config.toml
train_examples = 101725
crop_scale_min = 0.2
method = "simclr"
patch_size = [4, 4]
kernel_size = 5
init = "torch_default"
grad_clip = 5.0
epochs = 4.8
warmup_steps = 3080
Rows from block 8, named by matrix and row number. Rows with one number belong to one neuron. Each number is 500 + 40 x the weight over its row's rms, rounded and kept within 0 to 999. All counts start at 0. Numbers have three digits each. After the name is the row's rms in percent of the matrix's.
# fc1: MLP up (model.blocks.8.mlp.fc1.weight, 2304x384), inputs 196-223
# fc2: MLP down (model.blocks.8.mlp.fc2.weight, 384x2304, transposed), outputs 196-223
fc1.716 098:515521511464455481566500550539538520544486495424460510441497503513504565470576503524
fc2.716 103:532492525461469502483539500579514537550497515473463523515459487547451521465489464462
fc1.717 099:523517430477456505587467464580532490517445390489487470481539491413514492429444563526
fc2.717 103:500543475482415456502479512532460482540529432489545484484523495438469470466543513538
fc1.718 097:555486547419596463439515451553573491465502479475575563498528461476446459493461514487
fc2.718 108:501479514497526531512531504506477530480496462504380519531534514503512431569486529457
fc1.719 100:469541428529479488488495415514453488516522502451464559520525501494459426548479531459
fc2.719 106:555500561556504560424535527507444520553552497490555481476494478536488438509474520491
fc1.720 102:508539486506504491525541552492396509497579574514534446531476456482491472434502509472
fc2.720 098:524492525518572533494409429499458533485536514475540513476523589535563482500484544511
fc1.721 103:552399458462469427543525502534503475472509527519488540502438498463524483486503539533
fc2.721 103:458562586437474519482542506516384517507475507482426441546510474509404520459448518446
fc1.722 098:486488469515463488527513476517357585512529475537486449538527458524527478468432460473
fc2.722 099:494516501477557461491524467462487412514525523549474441469450509527493466493512537512
fc1.723 102:484518517515471506546496487509404437517515485470504419537519507452539477477502554490
fc2.723 097:509490537463496533538491505443579504493525429434537460507487482470465483542516490574
fc1.724 098:543533525505474540468556460543453498558515525492534433425518493446486521500467493543
fc2.724 102:447434466554458454551493458513545595453520494378524575437505549545462495498561506431
fc1.725 098:522523526530484504480479461494451479542460600488487458497496485505522581481548520493
fc2.725 099:473504519456496450489403495529426496490496483457522518556505473576510483460522548506
fc1.726 099:471476479506473465509470503521561462468498415441549506494486459479505505415459500517
fc2.726 103:462542492472484520432513489458446473433538480443556434544485509595510502493478524500
fc1.727 099:518523417440572579481505577515432595462491513540514492534494495411514471490464425513
fc2.727 107:495521498483504523504541402462474467547496530510496408520482510455442534434476469438
fc1.728 098:509493496445445485585498526463550526494493537474513457483478497473530484428512486509
fc2.728 098:568502534477523454450552569525496514463508530441471512521429495542446538531485424515
fc1.729 105:544480528412596487546529513462523480544520488493465449461451437510492493453478527500
fc2.729 102:489512469402544533474486504502414558513490568505523546516496503525590458479517470518
fc1.730 098:481469539435495457506455487475497456491448509496491351475489570542506453469530529514
fc2.730 103:481504475474479517524510426517528545449556441445473500485497476532524596509532512534
fc1.731 104:504540478478512479420494512468477510526530508450452503426484520544448428449518549549
fc2.731 098:559494446450474510498498449488477464492496457512509435476528453496539476505452483471
fc1.732 115:537542471443460414501491475468531495579572435493546536429500574473481471459547502581
fc2.732 109:506436534426432453495483421510451520431486594518484517546539462548394540467510552456
fc1.733 102:496468512460433466494507489528567474508515538500425535495548456473464519440495505452
fc2.733 102:425526504499512487481500521423376571499470548490522560487501492447454520419491479477
fc1.734 106:489519474449480432455540533465511427455544449543470597518505468475459581491509511496
fc2.734 110:455455550521500504477489475545490558476522521484581481553490501522492468439512519509
fc1.735 089:474580471448471501493591489532390428489460439483489433470562535413548489457501521454
fc2.735 087:503487546513547518541481499473556525538510414507505469560514515527468464541507511531
fc1.736 108:487507525490514481526486496501466459492401532467517366468512491483474561484495391488
fc2.736 102:534460536465414540465506502490543482489385473532493468527532460499514496443500515495
fc1.737 101:501413525516509444575460528395494500484463460491495470530516476518598489551581433477
fc2.737 096:471471480526441516462467536502420506533476415458562471517564464450475496420527510464
fc1.738 121:501500476502547516473508554500492528472476481571497521448483462544518517497487467517
fc2.738 117:512535443509619499520474508508524550540479485498487487590533448527508531473460451417
fc1.739 095:543558473459476471490495458499428497478524492459523473472555524486505517512466523496
fc2.739 095:521544514481516500493473464465469521517486519556463448489479468467505496541579470487
fc1.740 091:543510484516448481463439530538503534497518493492588506480478485499497503393561529490
fc2.740 096:499513554519490507533559528474500495480494528483446552459438517467523507498491533467
fc1.741 096:455485520470513416500441504484544506500512418593525451458579499481545470447490505525
fc2.741 094:501487462491516534524498467512501507454475508496497525558486568526531524499548552508
fc1.742 094:544491511491480541462453539527524459527548463485584504537537483467518499512532464460
fc2.742 089:559477557527487465496540500526492482487475637544476501527492479448544494540532489499
fc1.743 106:529537404477458462527497507455491453515493465516525574535550547599575463568525521555
fc2.743 106:548506556447492418546535513512423487514573502536419457510476538503463518490448497521
fc1.744 087:462492517497444525552457487489493448515537605479577558505479453502452473540579590463
fc2.744 090:543536512531478506476531464472520521524444541508583485456550485492579595498437572540
fc1.745 097:470500500523491468525540530581526506524473437479483504419445607547547394502469528516
fc2.745 105:489518463516586539487479468467498537465527496582485456496503540478552516516442487473
fc1.746 110:572462482455526446583460438515466514525487519466511483497448541522487516488497433479
fc2.746 100:534494555491435479423505537512481577431527472457455441548481499519510477512509415538
fc1.747 099:499467430537447530468470449510532422462488483561488445429559529435539478543451433459
fc2.747 100:577504564493575525589486509495448465540518473507581476465532489488527478519472523551
fc1.748 100:558499476489487509588515475469489480494544493469515511494527465531486503505514542487
fc2.748 095:501511559441519502502605466554447423530475471541428487570505450609469558528478483371
fc1.749 097:493513475493423515480431500500483379506480549550492526454492423438515465550558569440
fc2.749 100:590523513487482532503540467468576546495467554526554491486486477502555584537462499547
fc1.750 094:479524397462464510460501466540439488478463449528545465481585519487567507513516489502
fc2.750 094:555529500499570509508449508544519444535534495543481540487481461527524549575523478533
fc1.751 097:437549458532440540586471457486553574486400574496537541496504530529508493457558532464
fc2.751 101:464484473531451487544524566543512580493499509449519523454505486485520509545521468600
fc1.752 094:497474492445481443533567449427508505520415568483487497472487569588539564490483543487
fc2.752 102:498546477483482493449466495486477609483508505497490453496467456410490582463559524483
fc1.753 100:492575418510531508474571510532379473533408480493515459480476527500594551470441509468
fc2.753 104:502522461476537503481448522544504499536523540469487459528486487498545516585532449478
fc1.754 102:456526456561428458476492542486401532534501488494453488465459449498501552397503555441
fc2.754 095:556507542532501505489486469550494472495525572477378485522481574561499463585440498422
fc1.755 095:479544497446458551519544479515504436501492496470497448567568536520501601466571537528
fc2.755 092:548515520486498523468487600437453494468474474423489517486509456527502537490508506541
fc1.756 100:493489514511452574511504492484452501529508593563492509540534497458494595444564485491
fc2.756 099:562447526538466455540523448526452525485470536546571506515492467432555492508526532521
fc1.757 109:490533506440404431517448515510561473490522464511551520509499466431488522481474434522
fc2.757 109:453393498490421506462495441520463526407494559449569525550462542559435475395521533500
fc1.758 099:504482474476551517545504481493513538525491510505455396513544439455540508476502384486
fc2.758 107:480468535468408538489511519525562481554437476482429436532495466516497483433427510410
fc1.759 105:467492467479512493456417474480531553474485475477481504523530495519501444497521453508
fc2.759 101:506432498496429471525497501544482487456602548506552546479483506525484467456502577539
fc1.760 111:505462541512519498463477466529498499561483460516493543520554472535519501554464540502
fc2.760 109:545507452450570460521529611535441453508524587467490473485490454514485521482540510448
fc1.761 108:511497412493498532480571552524514548446565466470546536492489507440486467512460508496
fc2.761 109:474558549418513449424573534451525503520510482460470514534473523524514519472457501565
fc1.762 098:479490510464505408520508491572575494491489528501453506495461471473530452506457589517
fc2.762 098:498534459484515558453527453496469471530456542472484440505510459595442561472427480437
fc1.763 100:465590447551500518552491493447495443516490561484440453392462429498495533579532463471
fc2.763 097:465459432585492540488476508499510519500502511437442455535482530502467464501478545489
fc1.764 103:463431493470472478476530521490472482547508485437570582535529495614475496507455502501
fc2.764 101:522496540438507468484475411491445539472497524498510493516544472460513530372492473537
fc1.765 110:508470551550466528500534520494523548495457501452507527504507464486535557417512448487
fc2.765 105:503509538413527496528546484511596476473526459473484484466509441418553477490497587509
fc1.766 106:480525513500446535547523416552596480443496560435534488535505505510397514458519426493
fc2.766 105:538531519486460479470589520532527514541464489464580459560503542466550572496538523466
fc1.767 111:492549501522563564535540553409497511536567465416410461490493620593465486407548459420
fc2.767 101:516493489404493551504561463503498549481513501453538514497493486476554477538481500498
fc1.768 103:528464513470559520503541499502604488601506466516590511457545555483458509495533479486
fc2.768 104:473493523519535517488613511568516551500523493571452568494547519487477432565556510495
fc1.769 104:506457487429566463417483493495508549459493546468497539481512593518555518482551479438
fc2.769 100:498564578458460553511505580487470500512463482587571416511530483539479509479509492523
fc1.770 098:517441536510478583539497561561503592505471484433503505463596524448580471436551520519
fc2.770 098:555523432472490472496577514441570422504489505489470494467518514438521561478516485537
fc1.771 104:466529602450461533522533513501559474505483561479459470525459508478506578493491571514
fc2.771 103:506497569498390511510510479554582602438491491499523517474501535515455586491522526495
fc1.772 102:365438535534466451404498420578548518501559511491582491542489492523488476510522528432
fc2.772 108:509481587483576468495559475532526451534515496539424521522519536484557491476462524441
fc1.773 097:413466487473442511428514463458453442520443486487511465422510578489533470511531554467
fc2.773 095:505463524531457461519540513485561546475533514476524593487533477420485549501496513513
fc1.774 105:509447496501473489555503421449557504540543481507476540522461542527498447482445532501
fc2.774 100:538501518462505519509497426453500457446524480472484447499474465446516528570492460469
fc1.775 103:542496435519485515519523442472552509509506510468503470491538490520493475491528445523
fc2.775 104:442519499438467459447565512478535490497488480526453429564480447556477528452448511465
fc1.776 094:394491421526450485488499466485533388553473507510429480495505476538408490519461461415
fc2.776 094:546465518483546457534481537530505485510472488567463449505470475488452448489496526487
fc1.777 089:435547456503489502510503509482492531516469407484437552562534514476548434547472439464
fc2.777 093:492446433476487485486505561535448481522619478481586513495479478550486443457522524524
fc1.778 103:435504477525526570586501465526477523507566569549575575493499499556507481560563532546
fc2.778 103:531513548529449480542504499515506521502503495493500429534533519525497506534471480487
fc1.779 110:479468526474466574512554456500435543498403572526488486481473513532503535539494459510
fc2.779 102:567517530412461479498472501536426511479514521487452509517442429543492528404529429497
fc1.780 100:477476525464535536481542483445521521503531481548574451505423515516456544433449441482
fc2.780 110:502462486480506489487507467479557482471444542491509438492485486517484492562525518596
fc1.781 090:485508483515442502518544466405585524543518459500525515515466497533498454496392472504
fc2.781 091:558481505453548512538471428459462453511505448497479466511484472420494466540486421525
fc1.782 096:471473515566544474437462506524427420519448553489435518499528503513464492576571614466
fc2.782 091:526528481480523516479463442496509482516489498544544466392517469550582531549464526542
fc1.783 098:573550444479466393539516527512582505488486425484432503578513516471496479523493426511
fc2.783 098:441509539539448477583471516521467545472507555522579447539470530551528471464485432471
fc1.784 105:485501461508507472444474529481411460521447593567500447518538557477549512570601485470
fc2.784 101:539502589469457537516435497477417436488502490475441482561494509572503500470464491522
fc1.785 095:505408498391530498478434471483501523479515468540524495511462504498530490480435484513
fc2.785 098:573533472471537501506483507519425377512540456476516499477501501507500486509506566508
fc1.786 100:504500501556483462542534505553490484501536494509508505497523499513522457438539525501
fc2.786 101:497518498521499453541456473486473510523531514531520446492538523540531524438485486479
fc1.787 103:568590427555544545540578539473433465468481503506501453496511476543541479512445431455
fc2.787 100:440548440546531485484414525444478488553493479486506532570535475476480572471538453480
fc1.788 096:471493495453512549467517515423532495501514477474500447459515533510532471451499520505
fc2.788 103:514506569470532463543523516612587469524443481593478449535499549493464444531466455446
fc1.789 097:500529511445518526514494389481543521601460550530520489449405506500529465389535557428
fc2.789 092:418404503545503538526464507527520533507542536442542620391456546522475499488518501521
fc1.790 089:505519445494508514447552509495460491522503513558538457484521481533556487480469503446
fc2.790 092:422528500483575484458438515511540504507522532638541517479489519486507498559516490485
fc1.791 093:561479499504515423445487424516509495531497529538474512447501555539494466507478537513
fc2.791 094:545501517512419484452536352524511516514494537495584458480538526462556451507488516480
fc1.792 104:562527447467430431493510545520495506477534481499455494537506491482486492456481517441
fc2.792 111:506494515440513467518510500470488490590503512563474482532500479570495495501478482476
fc1.793 107:526512450405453461502489442478506569500517484418500433500467518507538498487449519520
fc2.793 099:561513512476544487440500467511396436477581473540495486509527526598532475487518540523
fc1.794 103:542497508409546468435522451458512495497487512528504502449526501513498509561464459533
fc2.794 104:463473505519431449495414466514436542497498493451508506536578524573500500536540453461
fc1.795 081:540461480473492549490488538501475486499466551548566534562489490488499534526521384492
fc2.795 089:511502537480524525462513434445459425495472527488435491534437473459522508592490455520
fc1.796 096:493449474506456502492556491516476504496443549549548519485525458495516466556502557450
fc2.796 102:535555564518478510486551484499490480475465493409505473408499435547520516500483479526
fc1.797 102:515497439485472479531512453504579419481451480480547527499439479465480560547477445488
fc2.797 101:506531524458508485467503555508414489490508489507574465472474487507508479491515542541
fc1.798 099:536462451568591520479458451427499517537620509510460524550461504460534596462581407487
fc2.798 107:376541526451455488444530542441550409506466517559512457495482513468480481459463519475
fc1.799 096:518464542508480494518541508489508535469479499405444503474465452443532423486504485497
fc2.799 093:517498483433530511492562556568524538493482517472434515523502499562496558454544463494
fc1.800 098:519506497452604487505496496435497503483387548545555379486498452513481504513504457535
fc2.800 098:519496513417467525499508449530532468495393477488460450542497443515535473433523510481
fc1.801 095:513576525540531508553564456547508511468492494566477489437494548524526456454451563469
fc2.801 096:468483462490565479516472531484499529481569545518549545551496553431551499551484538492
fc1.802 160:546568503524592476486564522491558503477511474546519516502542456543510502507526448464
fc2.802 139:508508454536633503523509504503545496524512459520516477559547503511517504536477485417
fc1.803 099:551490442444612431497525465481442597495535494543526513524510573515536446525428480530
fc2.803 104:449453526539472484562527438475471495538474492512540533525500513476473477442457533513
fc1.804 101:482464529446461469490487438468504437495504503543568421517519514508506476488488491526
fc2.804 104:513449452486483499514501433569542518410538497469478529470497534542514521535541528502
fc1.805 100:485483425547442516515399492476570425479527486457471445559518416470486573491482567477
fc2.805 103:488503519434465571476508465475483463532490529549466380529538467596476528439484481394
fc1.806 082:502424510519548452525485512419453470505446511542487492485480508560559527521477493505
fc2.806 087:443469439548446487489491534506450509542440492478517494513526452407488529456553533504
fc1.807 098:540518513484462487534477483489507491550523394535485494521455489462483459522427503507
fc2.807 101:545468449557519531495446458432507417481557490520513439463561506470484504518520411521
fc1.808 101:518491484479569458453442412568509476489508554555524473472451476482498460438493529447
fc2.808 113:504458485551540542416533472464476526463490514548514431420504475530461534533409515436
fc1.809 094:500556488518571533573486507518488507439437454507530500436460452482520518447353552564
fc2.809 096:499555508498534513506445449505510516520533498517468478535464520490560513569523489487
fc1.810 113:532540511568596482492520533531507616455574516475505551475518548532482455470474454524
fc2.810 110:502551487443509376474505520470491484507544468449495459456457501525458521430477539541
fc1.811 106:457429526429446516597552536495486428553548468564468575541508481524514551494548491518
fc2.811 098:526452588521470523410525497496481529549474458475516460450554510499467581455522548444
fc1.812 092:436424396486489528519449472527503490487496463467520498509481524468572463567446524529
fc2.812 103:550524522506533474498506494481449465515538466505537453457538445480511550520475612521
fc1.813 100:530514524499468529506550471507470463534540452587520376384496592492495480523486475460
fc2.813 103:462443437597487484503514479482541499458537489439531580486482530535505541504541547524
fc1.814 091:483563498449500496484556520534377464469457477460504418439519461466545471442447527460
fc2.814 093:480485478520550567557454508468500517524469439469532445563504469461487478527543501526
fc1.815 086:501533477497500460451495510493473502435442498616478472531490468585525537504534550499
fc2.815 087:487542491512458456526513516506507493538483488518471544441501427503468566543553496550
fc1.816 098:488477430496463474554498541558452516502575483496510542504519527470452502498499408471
fc2.816 095:452458526522486489525523521524568603442530467424556453503485525464445511493488595499
fc1.817 094:393482504432550563475460502558499438472535426481494448521512546522493530473511466507
fc2.817 099:542449483494524471540521507522595473494440516569507516474504513504479457542486514498
fc1.818 087:529460475437541511537508507505460535630518595559540439456463596538530505534525601484
fc2.818 089:461483506476543526499453474519511487478531551463529509389483546526526394506510481522
fc1.819 089:553489480477484458468455494542386563571499496485548478443488464491478503476520618458
fc2.819 087:447483513506481521546509549547522501540497519505570553449489515496426470500474479478
fc1.820 104:501457492493488524481510509470508529447584515490456467468513566512555493410464532522
fc2.820 098:442524496478482479454517526425450522453479496481539451524538467490561482503450517494
fc1.821 099:510483505514522505503529520487475507497608373489509530491506496515549515439521549499
fc2.821 103:433524549485487489524462504429543500445510449502563385566555489509533505505527517513
fc1.822 095:548471474476494448474460512514406528474468501499547448443488519481533499477498507519
fc2.822 100:538527473505516515524429494484458490518490523492497426500476479408497489518577512495
fc1.823 102:488516480497483491530534465500490558558494461477441529472517470502546460499551527477
fc2.823 093:501531474401445497495510578530472477527491469529550489407493514473477469454491547616
fc1.824 092:474472458444496523508478480513490572469468484490570504569447522512514534462398491553
fc2.824 106:470474490514544537520472456493450434556515470516522474444480484507476467533495520425
fc1.825 099:550481465509485480534518564544392432467495496461507388494546477464437485428514507514
fc2.825 104:444475511505583538597497469481503565513486500419529487489464555527508453547497532563
fc1.826 091:526453484496489512558488453516554535431455449510491526498603462515485503440482562513
fc2.826 094:499495397480513539499503417507525403445532544502506536460512555512531471549494521481
fc1.827 106:503460442501448526562551503526495480511526489470502493489536538558562443573521481493
fc2.827 109:556507499460502477521538517535496466473564537481495492445504492558535493536449539576
fc1.828 101:450460506479403497627520449575495491484514500535518506490463536566532455517536492463
fc2.828 088:569604516571501564526548543502474510513548492460493440488493465495530498467494552463
fc1.829 102:558521509517512539497575522588564540522445470546548494476507565554536443465442512546
fc2.829 102:505474460514578511528452464436458572524511505522521544501450595473584465478481461428
fc1.830 095:520461529487439524529492494498573557467448489488484555460466473436550431454501512504
fc2.830 094:565499506450526454479534556542512537495476541435450495520474526540484560476501469488
fc1.831 093:453426511494480500516557494432414507457479454516498460462448542556504463444508581475
fc2.831 095:541513498499456507517498502497513454472544445475484498454524467437529559485535505528
fc1.832 092:507464445452466408543476440453534571523449465532538447476463499452501419480477506532
fc2.832 096:522499508512493474487488507490419425533453452512539482497546466474537443460527514514
fc1.833 100:537462505417524534459462523474507447542560521501528486483506414513486488503520437524
fc2.833 101:487439531534469482505529470427527501518443489504487458541498480497507510491488478438
fc1.834 092:481505416501493513492522424496413490505464435550535461493519468484589538498437515517
fc2.834 104:536521466489595494457458499547537439487509589511533507494485502541536488544517483494
fc1.835 097:501437456492500532506519523450500509479504463466403450486522572541497554475466560503
fc2.835 095:517526464484446524494528523498490502544434462462514424544446496496574519622504438487
fc1.836 102:526510470464534486432508502429500508476428529524536474475559538519470500494484482518
fc2.836 098:511502463441439477417477527474485481475520479522536419525512497524532478430494466529
fc1.837 103:463546465478461476447467507540541554486477520513457386519441510503531518496534562441
fc2.837 103:471514558506494489473471473440447494481492469471435505518498481562432579505506479427
fc1.838 093:508547453478483443526518497462534552457494511492552474542515512503542461488493473522
fc2.838 092:510463541560491482537454447453499511495488508586534492436461541502464421494458478502
fc1.839 097:507535408539456526489564475516504480490485465509485530447469499487559533479473466485
fc2.839 097:488456493436440483456558487487568486501494467528456445485499466482470453449420530482
fc1.840 100:450531531497499438435508459521488459464492528459507683544475465531497521486517535486
fc2.840 109:468455586495513489498533495494436550478495522523561468541500539601428514465492501500
fc1.841 100:457427502505491488518482438498545488475502458427465498466506570539489482470538557534
fc2.841 102:526544491512473513475538476494498523520494465550495467501468469427479521522504545498
fc1.842 093:442589469459483470511574485509402572525476477470531494429463488450590446434463487496
fc2.842 092:529488466500556494542467470510459505493486527504515466550500505462534470490524435445
fc1.843 094:459448431503520568529508513497501525474443462519465510509453519502557498539437519510
fc2.843 103:531544512522530479503486482487452458477523448446541411476513444478499560512486616506
fc1.844 104:471498496437434407488526485458519501474467460574411519470547526580519461469500591483
fc2.844 103:473531508515495481489513538484445513567470496541596484527472470433507481475557537470
fc1.845 109:451486535413457459546495426514501548567520558529532519522458432521472395478464537537
fc2.845 103:588578521434481478456540472501472477488509541507484519516472490585472523441464485477
fc1.846 090:501527471510517523503520547528498502460582578504466439497486452473473460489519483468
fc2.846 088:487491546536565568526425449490484578484547462439559517467486581534533510484481578519
fc1.847 108:580429499547444522525446523470502510530515523505501484533534586480496550496497509450
fc2.847 106:427526517500528478497530500463510514487469543446502545488548457479506579418451527498
fc1.848 104:482390558446473465444505418501481465456543572468516548559429405585489468483500513527
fc2.848 100:512535569444477493485464513460399519481431555541465449540518531515452551427510516426
fc1.849 091:508467506452471535542493497540457498514461526415494495432505530405522490436524617505
fc2.849 091:516583484506498478540534490460563435551469433461495499457522467403492563510563454555
fc1.850 097:445477484463437483533535478564466511446478512531466520507507417517541510524532562519
fc2.850 093:515524448507474527450544517523473402490470508411494516466529513535504492577513512568
fc1.851 094:494521507443479471549463433476520549420464461495530565469588420509510403451426529519
fc2.851 092:519491427436438512512462497559503438455538492488494574446495528511517434482540547541
fc1.852 098:443557435502564585457476498540538464532531454469550558505485496495479444479548534474
fc2.852 099:519533453520508510522496430483505436450497533415520526503474555507585467519479529487
fc1.853 102:507554414459468460518494387477487577516507394489471425439560489506512505513550549541
fc2.853 099:480483509438519516481509540504439382555493577529541497501523499489516451479466506513
fc1.854 100:466498497500575521482464486448452436513513512515484471545508527504503539528496535504
fc2.854 099:533501476459575492564492467533599428480471484553458467480466499476523454511472535475
fc1.855 097:503548551484502461474541528486456486554503525487474506432507555523474476434537506531
fc2.855 103:559488484452425457480553386516454536519478595532557503483527476429501465500503474449
fc1.856 089:474550513528456494530504454481446616468460463504498461495465502481496523434477545494
fc2.856 096:530537468479480459483463425490438535499552564565540494490480518462545484530534464436
fc1.857 109:502431516546469532484502511505549456523506547483491594510471485442514507510504565479
fc2.857 098:487537545498460476476473504503402515544513527569484527486501543457469539417499541459
fc1.858 104:504517437456442528567443436496481521537542516496493523487488490485537420577503463574
fc2.858 097:558538550448551466439503540501471459507510460480517539501529515524548469469456574552
fc1.859 107:542458528452498522425531490521431539524529537457496471441521493537449487503536563487
fc2.859 098:546533532412530447463497505525340539513478537525529523477486449508501438412523490480
fc1.860 091:451523471418470468546561449488571538565442436533455501472449484525476448514462487493
fc2.860 094:512459478487558490480474513519456523531461522527510526526475467452494445533467439526
fc1.861 093:544468483441519431485522511479553576479460403535547484469466468488496485465503488496
fc2.861 098:447531400494498483483515433468474463510426512488480496530420507459573482539459452493
fc1.862 094:530479562504456509468493394527470485513523505477502475433501469504521495457472498478
fc2.862 100:522466460470491484482438484507516487464559524474448480466512561503493517536488459448
fc1.863 102:461511456477486462428478504430504516518498491486516579475567477505515531543511536548
fc2.863 105:506521534542521514502527490487472505474497555444480529494466499562535532482495517479
fc1.864 094:529493400538541476441451554474488449463484518517520453508505540462552494552514476538
fc2.864 095:535463480435443521483497477502532445527459463506441436563490446519534495451481511491
fc1.865 085:501444481536474494557567452512526488449503471482473496494469445423555524542396579513
fc2.865 092:439560437547419490516453542464521466582484442547520453482502455384456522516527507535
fc1.866 096:521467507540483451482450430480513528481530521573483486478533486473546458473496477552
fc2.866 096:518511469550552490517465501482612598446556494448456522479442516489543571537461505516
fc1.867 113:451583423481525490460587540469463482440618525505546554523501479534547501524544557516
fc2.867 101:452531469548478512456450508404414455561464455464532520559494477496463522460512486437
fc1.868 102:482497494484432515537480455478480524504495518465547481526512571491492437530490487549
fc2.868 105:543522474432497448514493526561508509470622451518531482460537543567556441492471465541
fc1.869 099:509486457459484476498494518479471423526470456478483479514464532435546521532427485461
fc2.869 099:502446460513478526545498564556422446545474467473495469516539486476441481455591469461
fc1.870 108:471498521526512473585464526461483469466490422597522463507436525496539456496515501426
fc2.870 098:515467560469494486472479450547481478502476496499509485487519426557519511488505553502
fc1.871 091:491534426528485531534500528475467555555504477477496532496499447506524472519473436523
fc2.871 095:484474453467536490559477428486459468539480531515540535449449479489470433459504481547
fc1.872 107:475392497456534490517489479487553490561538483522461488479527429507414537506497529411
fc2.872 104:510514583561543508452555440475502486508422517580432477545488489567473528539435513477
fc1.873 101:509483473449472506497526486495484463503510528465470491416506486486543482429531601496
fc2.873 102:482534466477462487532584501451566458557435422452472510527485446423495564498563482520
fc1.874 108:481504503497462490527544460511504502548493483519478525490511452530550497529497495501
fc2.874 108:463547552422489437491530465457541487539472500542450507507486496601423554477421518456
fc1.875 093:533541531481518486478454412534518432462530603553476496513504499413469590483596427465
fc2.875 098:495457506516474517500551451471552529445487558576616516504520427485545480499536502546
fc1.876 099:469495457443501463500553517454430432496525567513521430503541488463484549527536543518
fc2.876 101:553471598501470536511463554493523543502460418427495535533568444512534561550468536511
fc1.877 107:502485520499521568464474495445469450489524499481556423457489523493530500445505506479
fc2.877 100:540574506477482453469511519427532481467544457417417495518518539453482519488485384550
fc1.878 103:433620485521445510567514455505457545470433649529543534482493426497496491497574531467
fc2.878 088:513490482552513495508509541549473470517468468473433522552547483533506515573514463547
fc1.879 100:484512489492528473486498504517568508503536474568412451422495538431474504482498471493
fc2.879 102:435487456546476547486501463505525540497514519462536548532443515570581513516496517550
fc1.880 117:489465429478555518577465507473454506439466478523496360470457511460512511460435467487
fc2.880 127:538531500508509528475436488470475524475532464518499501478532495461491464568476476493
fc1.881 092:548495508498470591538500495527467480491484565541563480524530459415477571523535453477
fc2.881 095:596473503506470458473526514499485497509478574561525474536422469444580562551553468512
fc1.882 102:511495502519512492484531470449502460416570463505465503480532605503462522448479451463
fc2.882 108:451527444504522462428518496472572523489484527515500530479490515502494523513484532598
fc1.883 101:386526520512500486496531512579529495543459428503429480414525613537541451487524469565
fc2.883 105:508518498508437544511542428551559544508467558502511470529526525521560480479445471426
fc1.884 105:508356514422473467450479523489549496489495571520498501527462460517482477475477493481
fc2.884 104:522515600474466502462539507430397518485474536558494476566508528520431539433504506467
fc1.885 097:446481529453445466488535451470487547553463485503515518480584490556502434502436528503
fc2.885 094:548457614548453470486493468519536489522507521508538513465521586556383523487482488470
fc1.886 100:437493545485511523464519473454507468492513493499482456506493504561450459481426533502
fc2.886 099:515472567517549486566536516484561493490458495581423515518550529480450448453495498436
fc1.887 099:476541503529436493451515468460524512499531422495531541481461517469540444416417482447
fc2.887 097:547572488475537486515555420521508479497501562531407502517518506500574480608461469442
fc1.888 111:453473507554367529488575482450547426540534535506487616498516450470486530516534587449
fc2.888 105:476523593451471535453506527532430477548509513498529441451472534500519520385488496434
fc1.889 103:572530460597449481494426483545565453445493436519488518479448522460505469488526571449
fc2.889 106:588474529502605530480490513427546459461545433478493457452496429509508510494437552526
fc1.890 095:444431476576481496526398501512446462476487534484488449523532420442443519593578497465
fc2.890 101:569534503477514516447531430450581444485458515496511471455513415544593537535405476487
fc1.891 098:442519534424506525460534449531471505548513480453466524444466442460413488502484512546
fc2.891 099:517507504496476524468564521491488462516456523539458494565523558528464514502511491454
fc1.892 107:443428475528526465525493492477487446525478515489496482526509531431511521513409491511
fc2.892 104:485537479440526480524520482414466490558517453512477432505579482602494576484507450417
fc1.893 100:470476429488512555526522602499506384493520440531479502640470549423524555560505437461
fc2.893 101:517439465505541516565440519535481520447612497495565487483517509541533510484484520530
fc1.894 091:495522430508465487517466473568526477513536477350403492475522497499499517496549532570
fc2.894 096:536549467513457482513528541429499483546418491475494459461514503426555518503511477491
fc1.895 104:573484477488495470464499550518485533578536468486510459490537545488535482505480543492
fc2.895 102:440470494522448492527528492532539553506525518502508557487446529494552491570512506512
fc1.896 098:564515468425506453436515542502511480469529540478554633540608488515464498493526520509
fc2.896 101:514493465536494485529554486571475476502550461570454563509577495452418481544514508490
fc1.897 097:493477496439442504529414415547513493517547457518535538506495456487528438471422489508
fc2.897 096:574512488447531467495505493549436403469545472463491534482511528513486477513495578491
fc1.898 103:478513524585453571452507431487475405487469559495504496467398580498443501488544525450
fc2.898 105:475480487561448529581497484529533580507536510499543530499510532441509528462529572520
fc1.899 098:473443536501462462498564507507530516462583461498443492462500504563467448442449520460
fc2.899 097:505510459495503519428477443489453434445543519549448455459507503503499550551512449465
fc1.900 103:532537499484487453490453519477460450489457463455483420473532483540489468450468507443
fc2.900 102:454482441510492557501460547480439433562463470492474433567536452482491490426549496489
fc1.901 092:454498474440448485494430623474472405491526508498542454403544530487490425566574483508
fc2.901 096:481452535512499537464496468424536500460415493532480467562501474561537513534430512511
fc1.902 106:512484485432497510485451513467489476567497533496523425513521447491427530475469421509
fc2.902 100:495455521502448521471540505473533486546430488526487436546479498531489469434433498432
fc1.903 110:465517450507499464472435466515495545476495507511483475506521528515505456466493515590
fc2.903 111:512500518484563494463467496475503522525444475568423521577502463546480480499470490431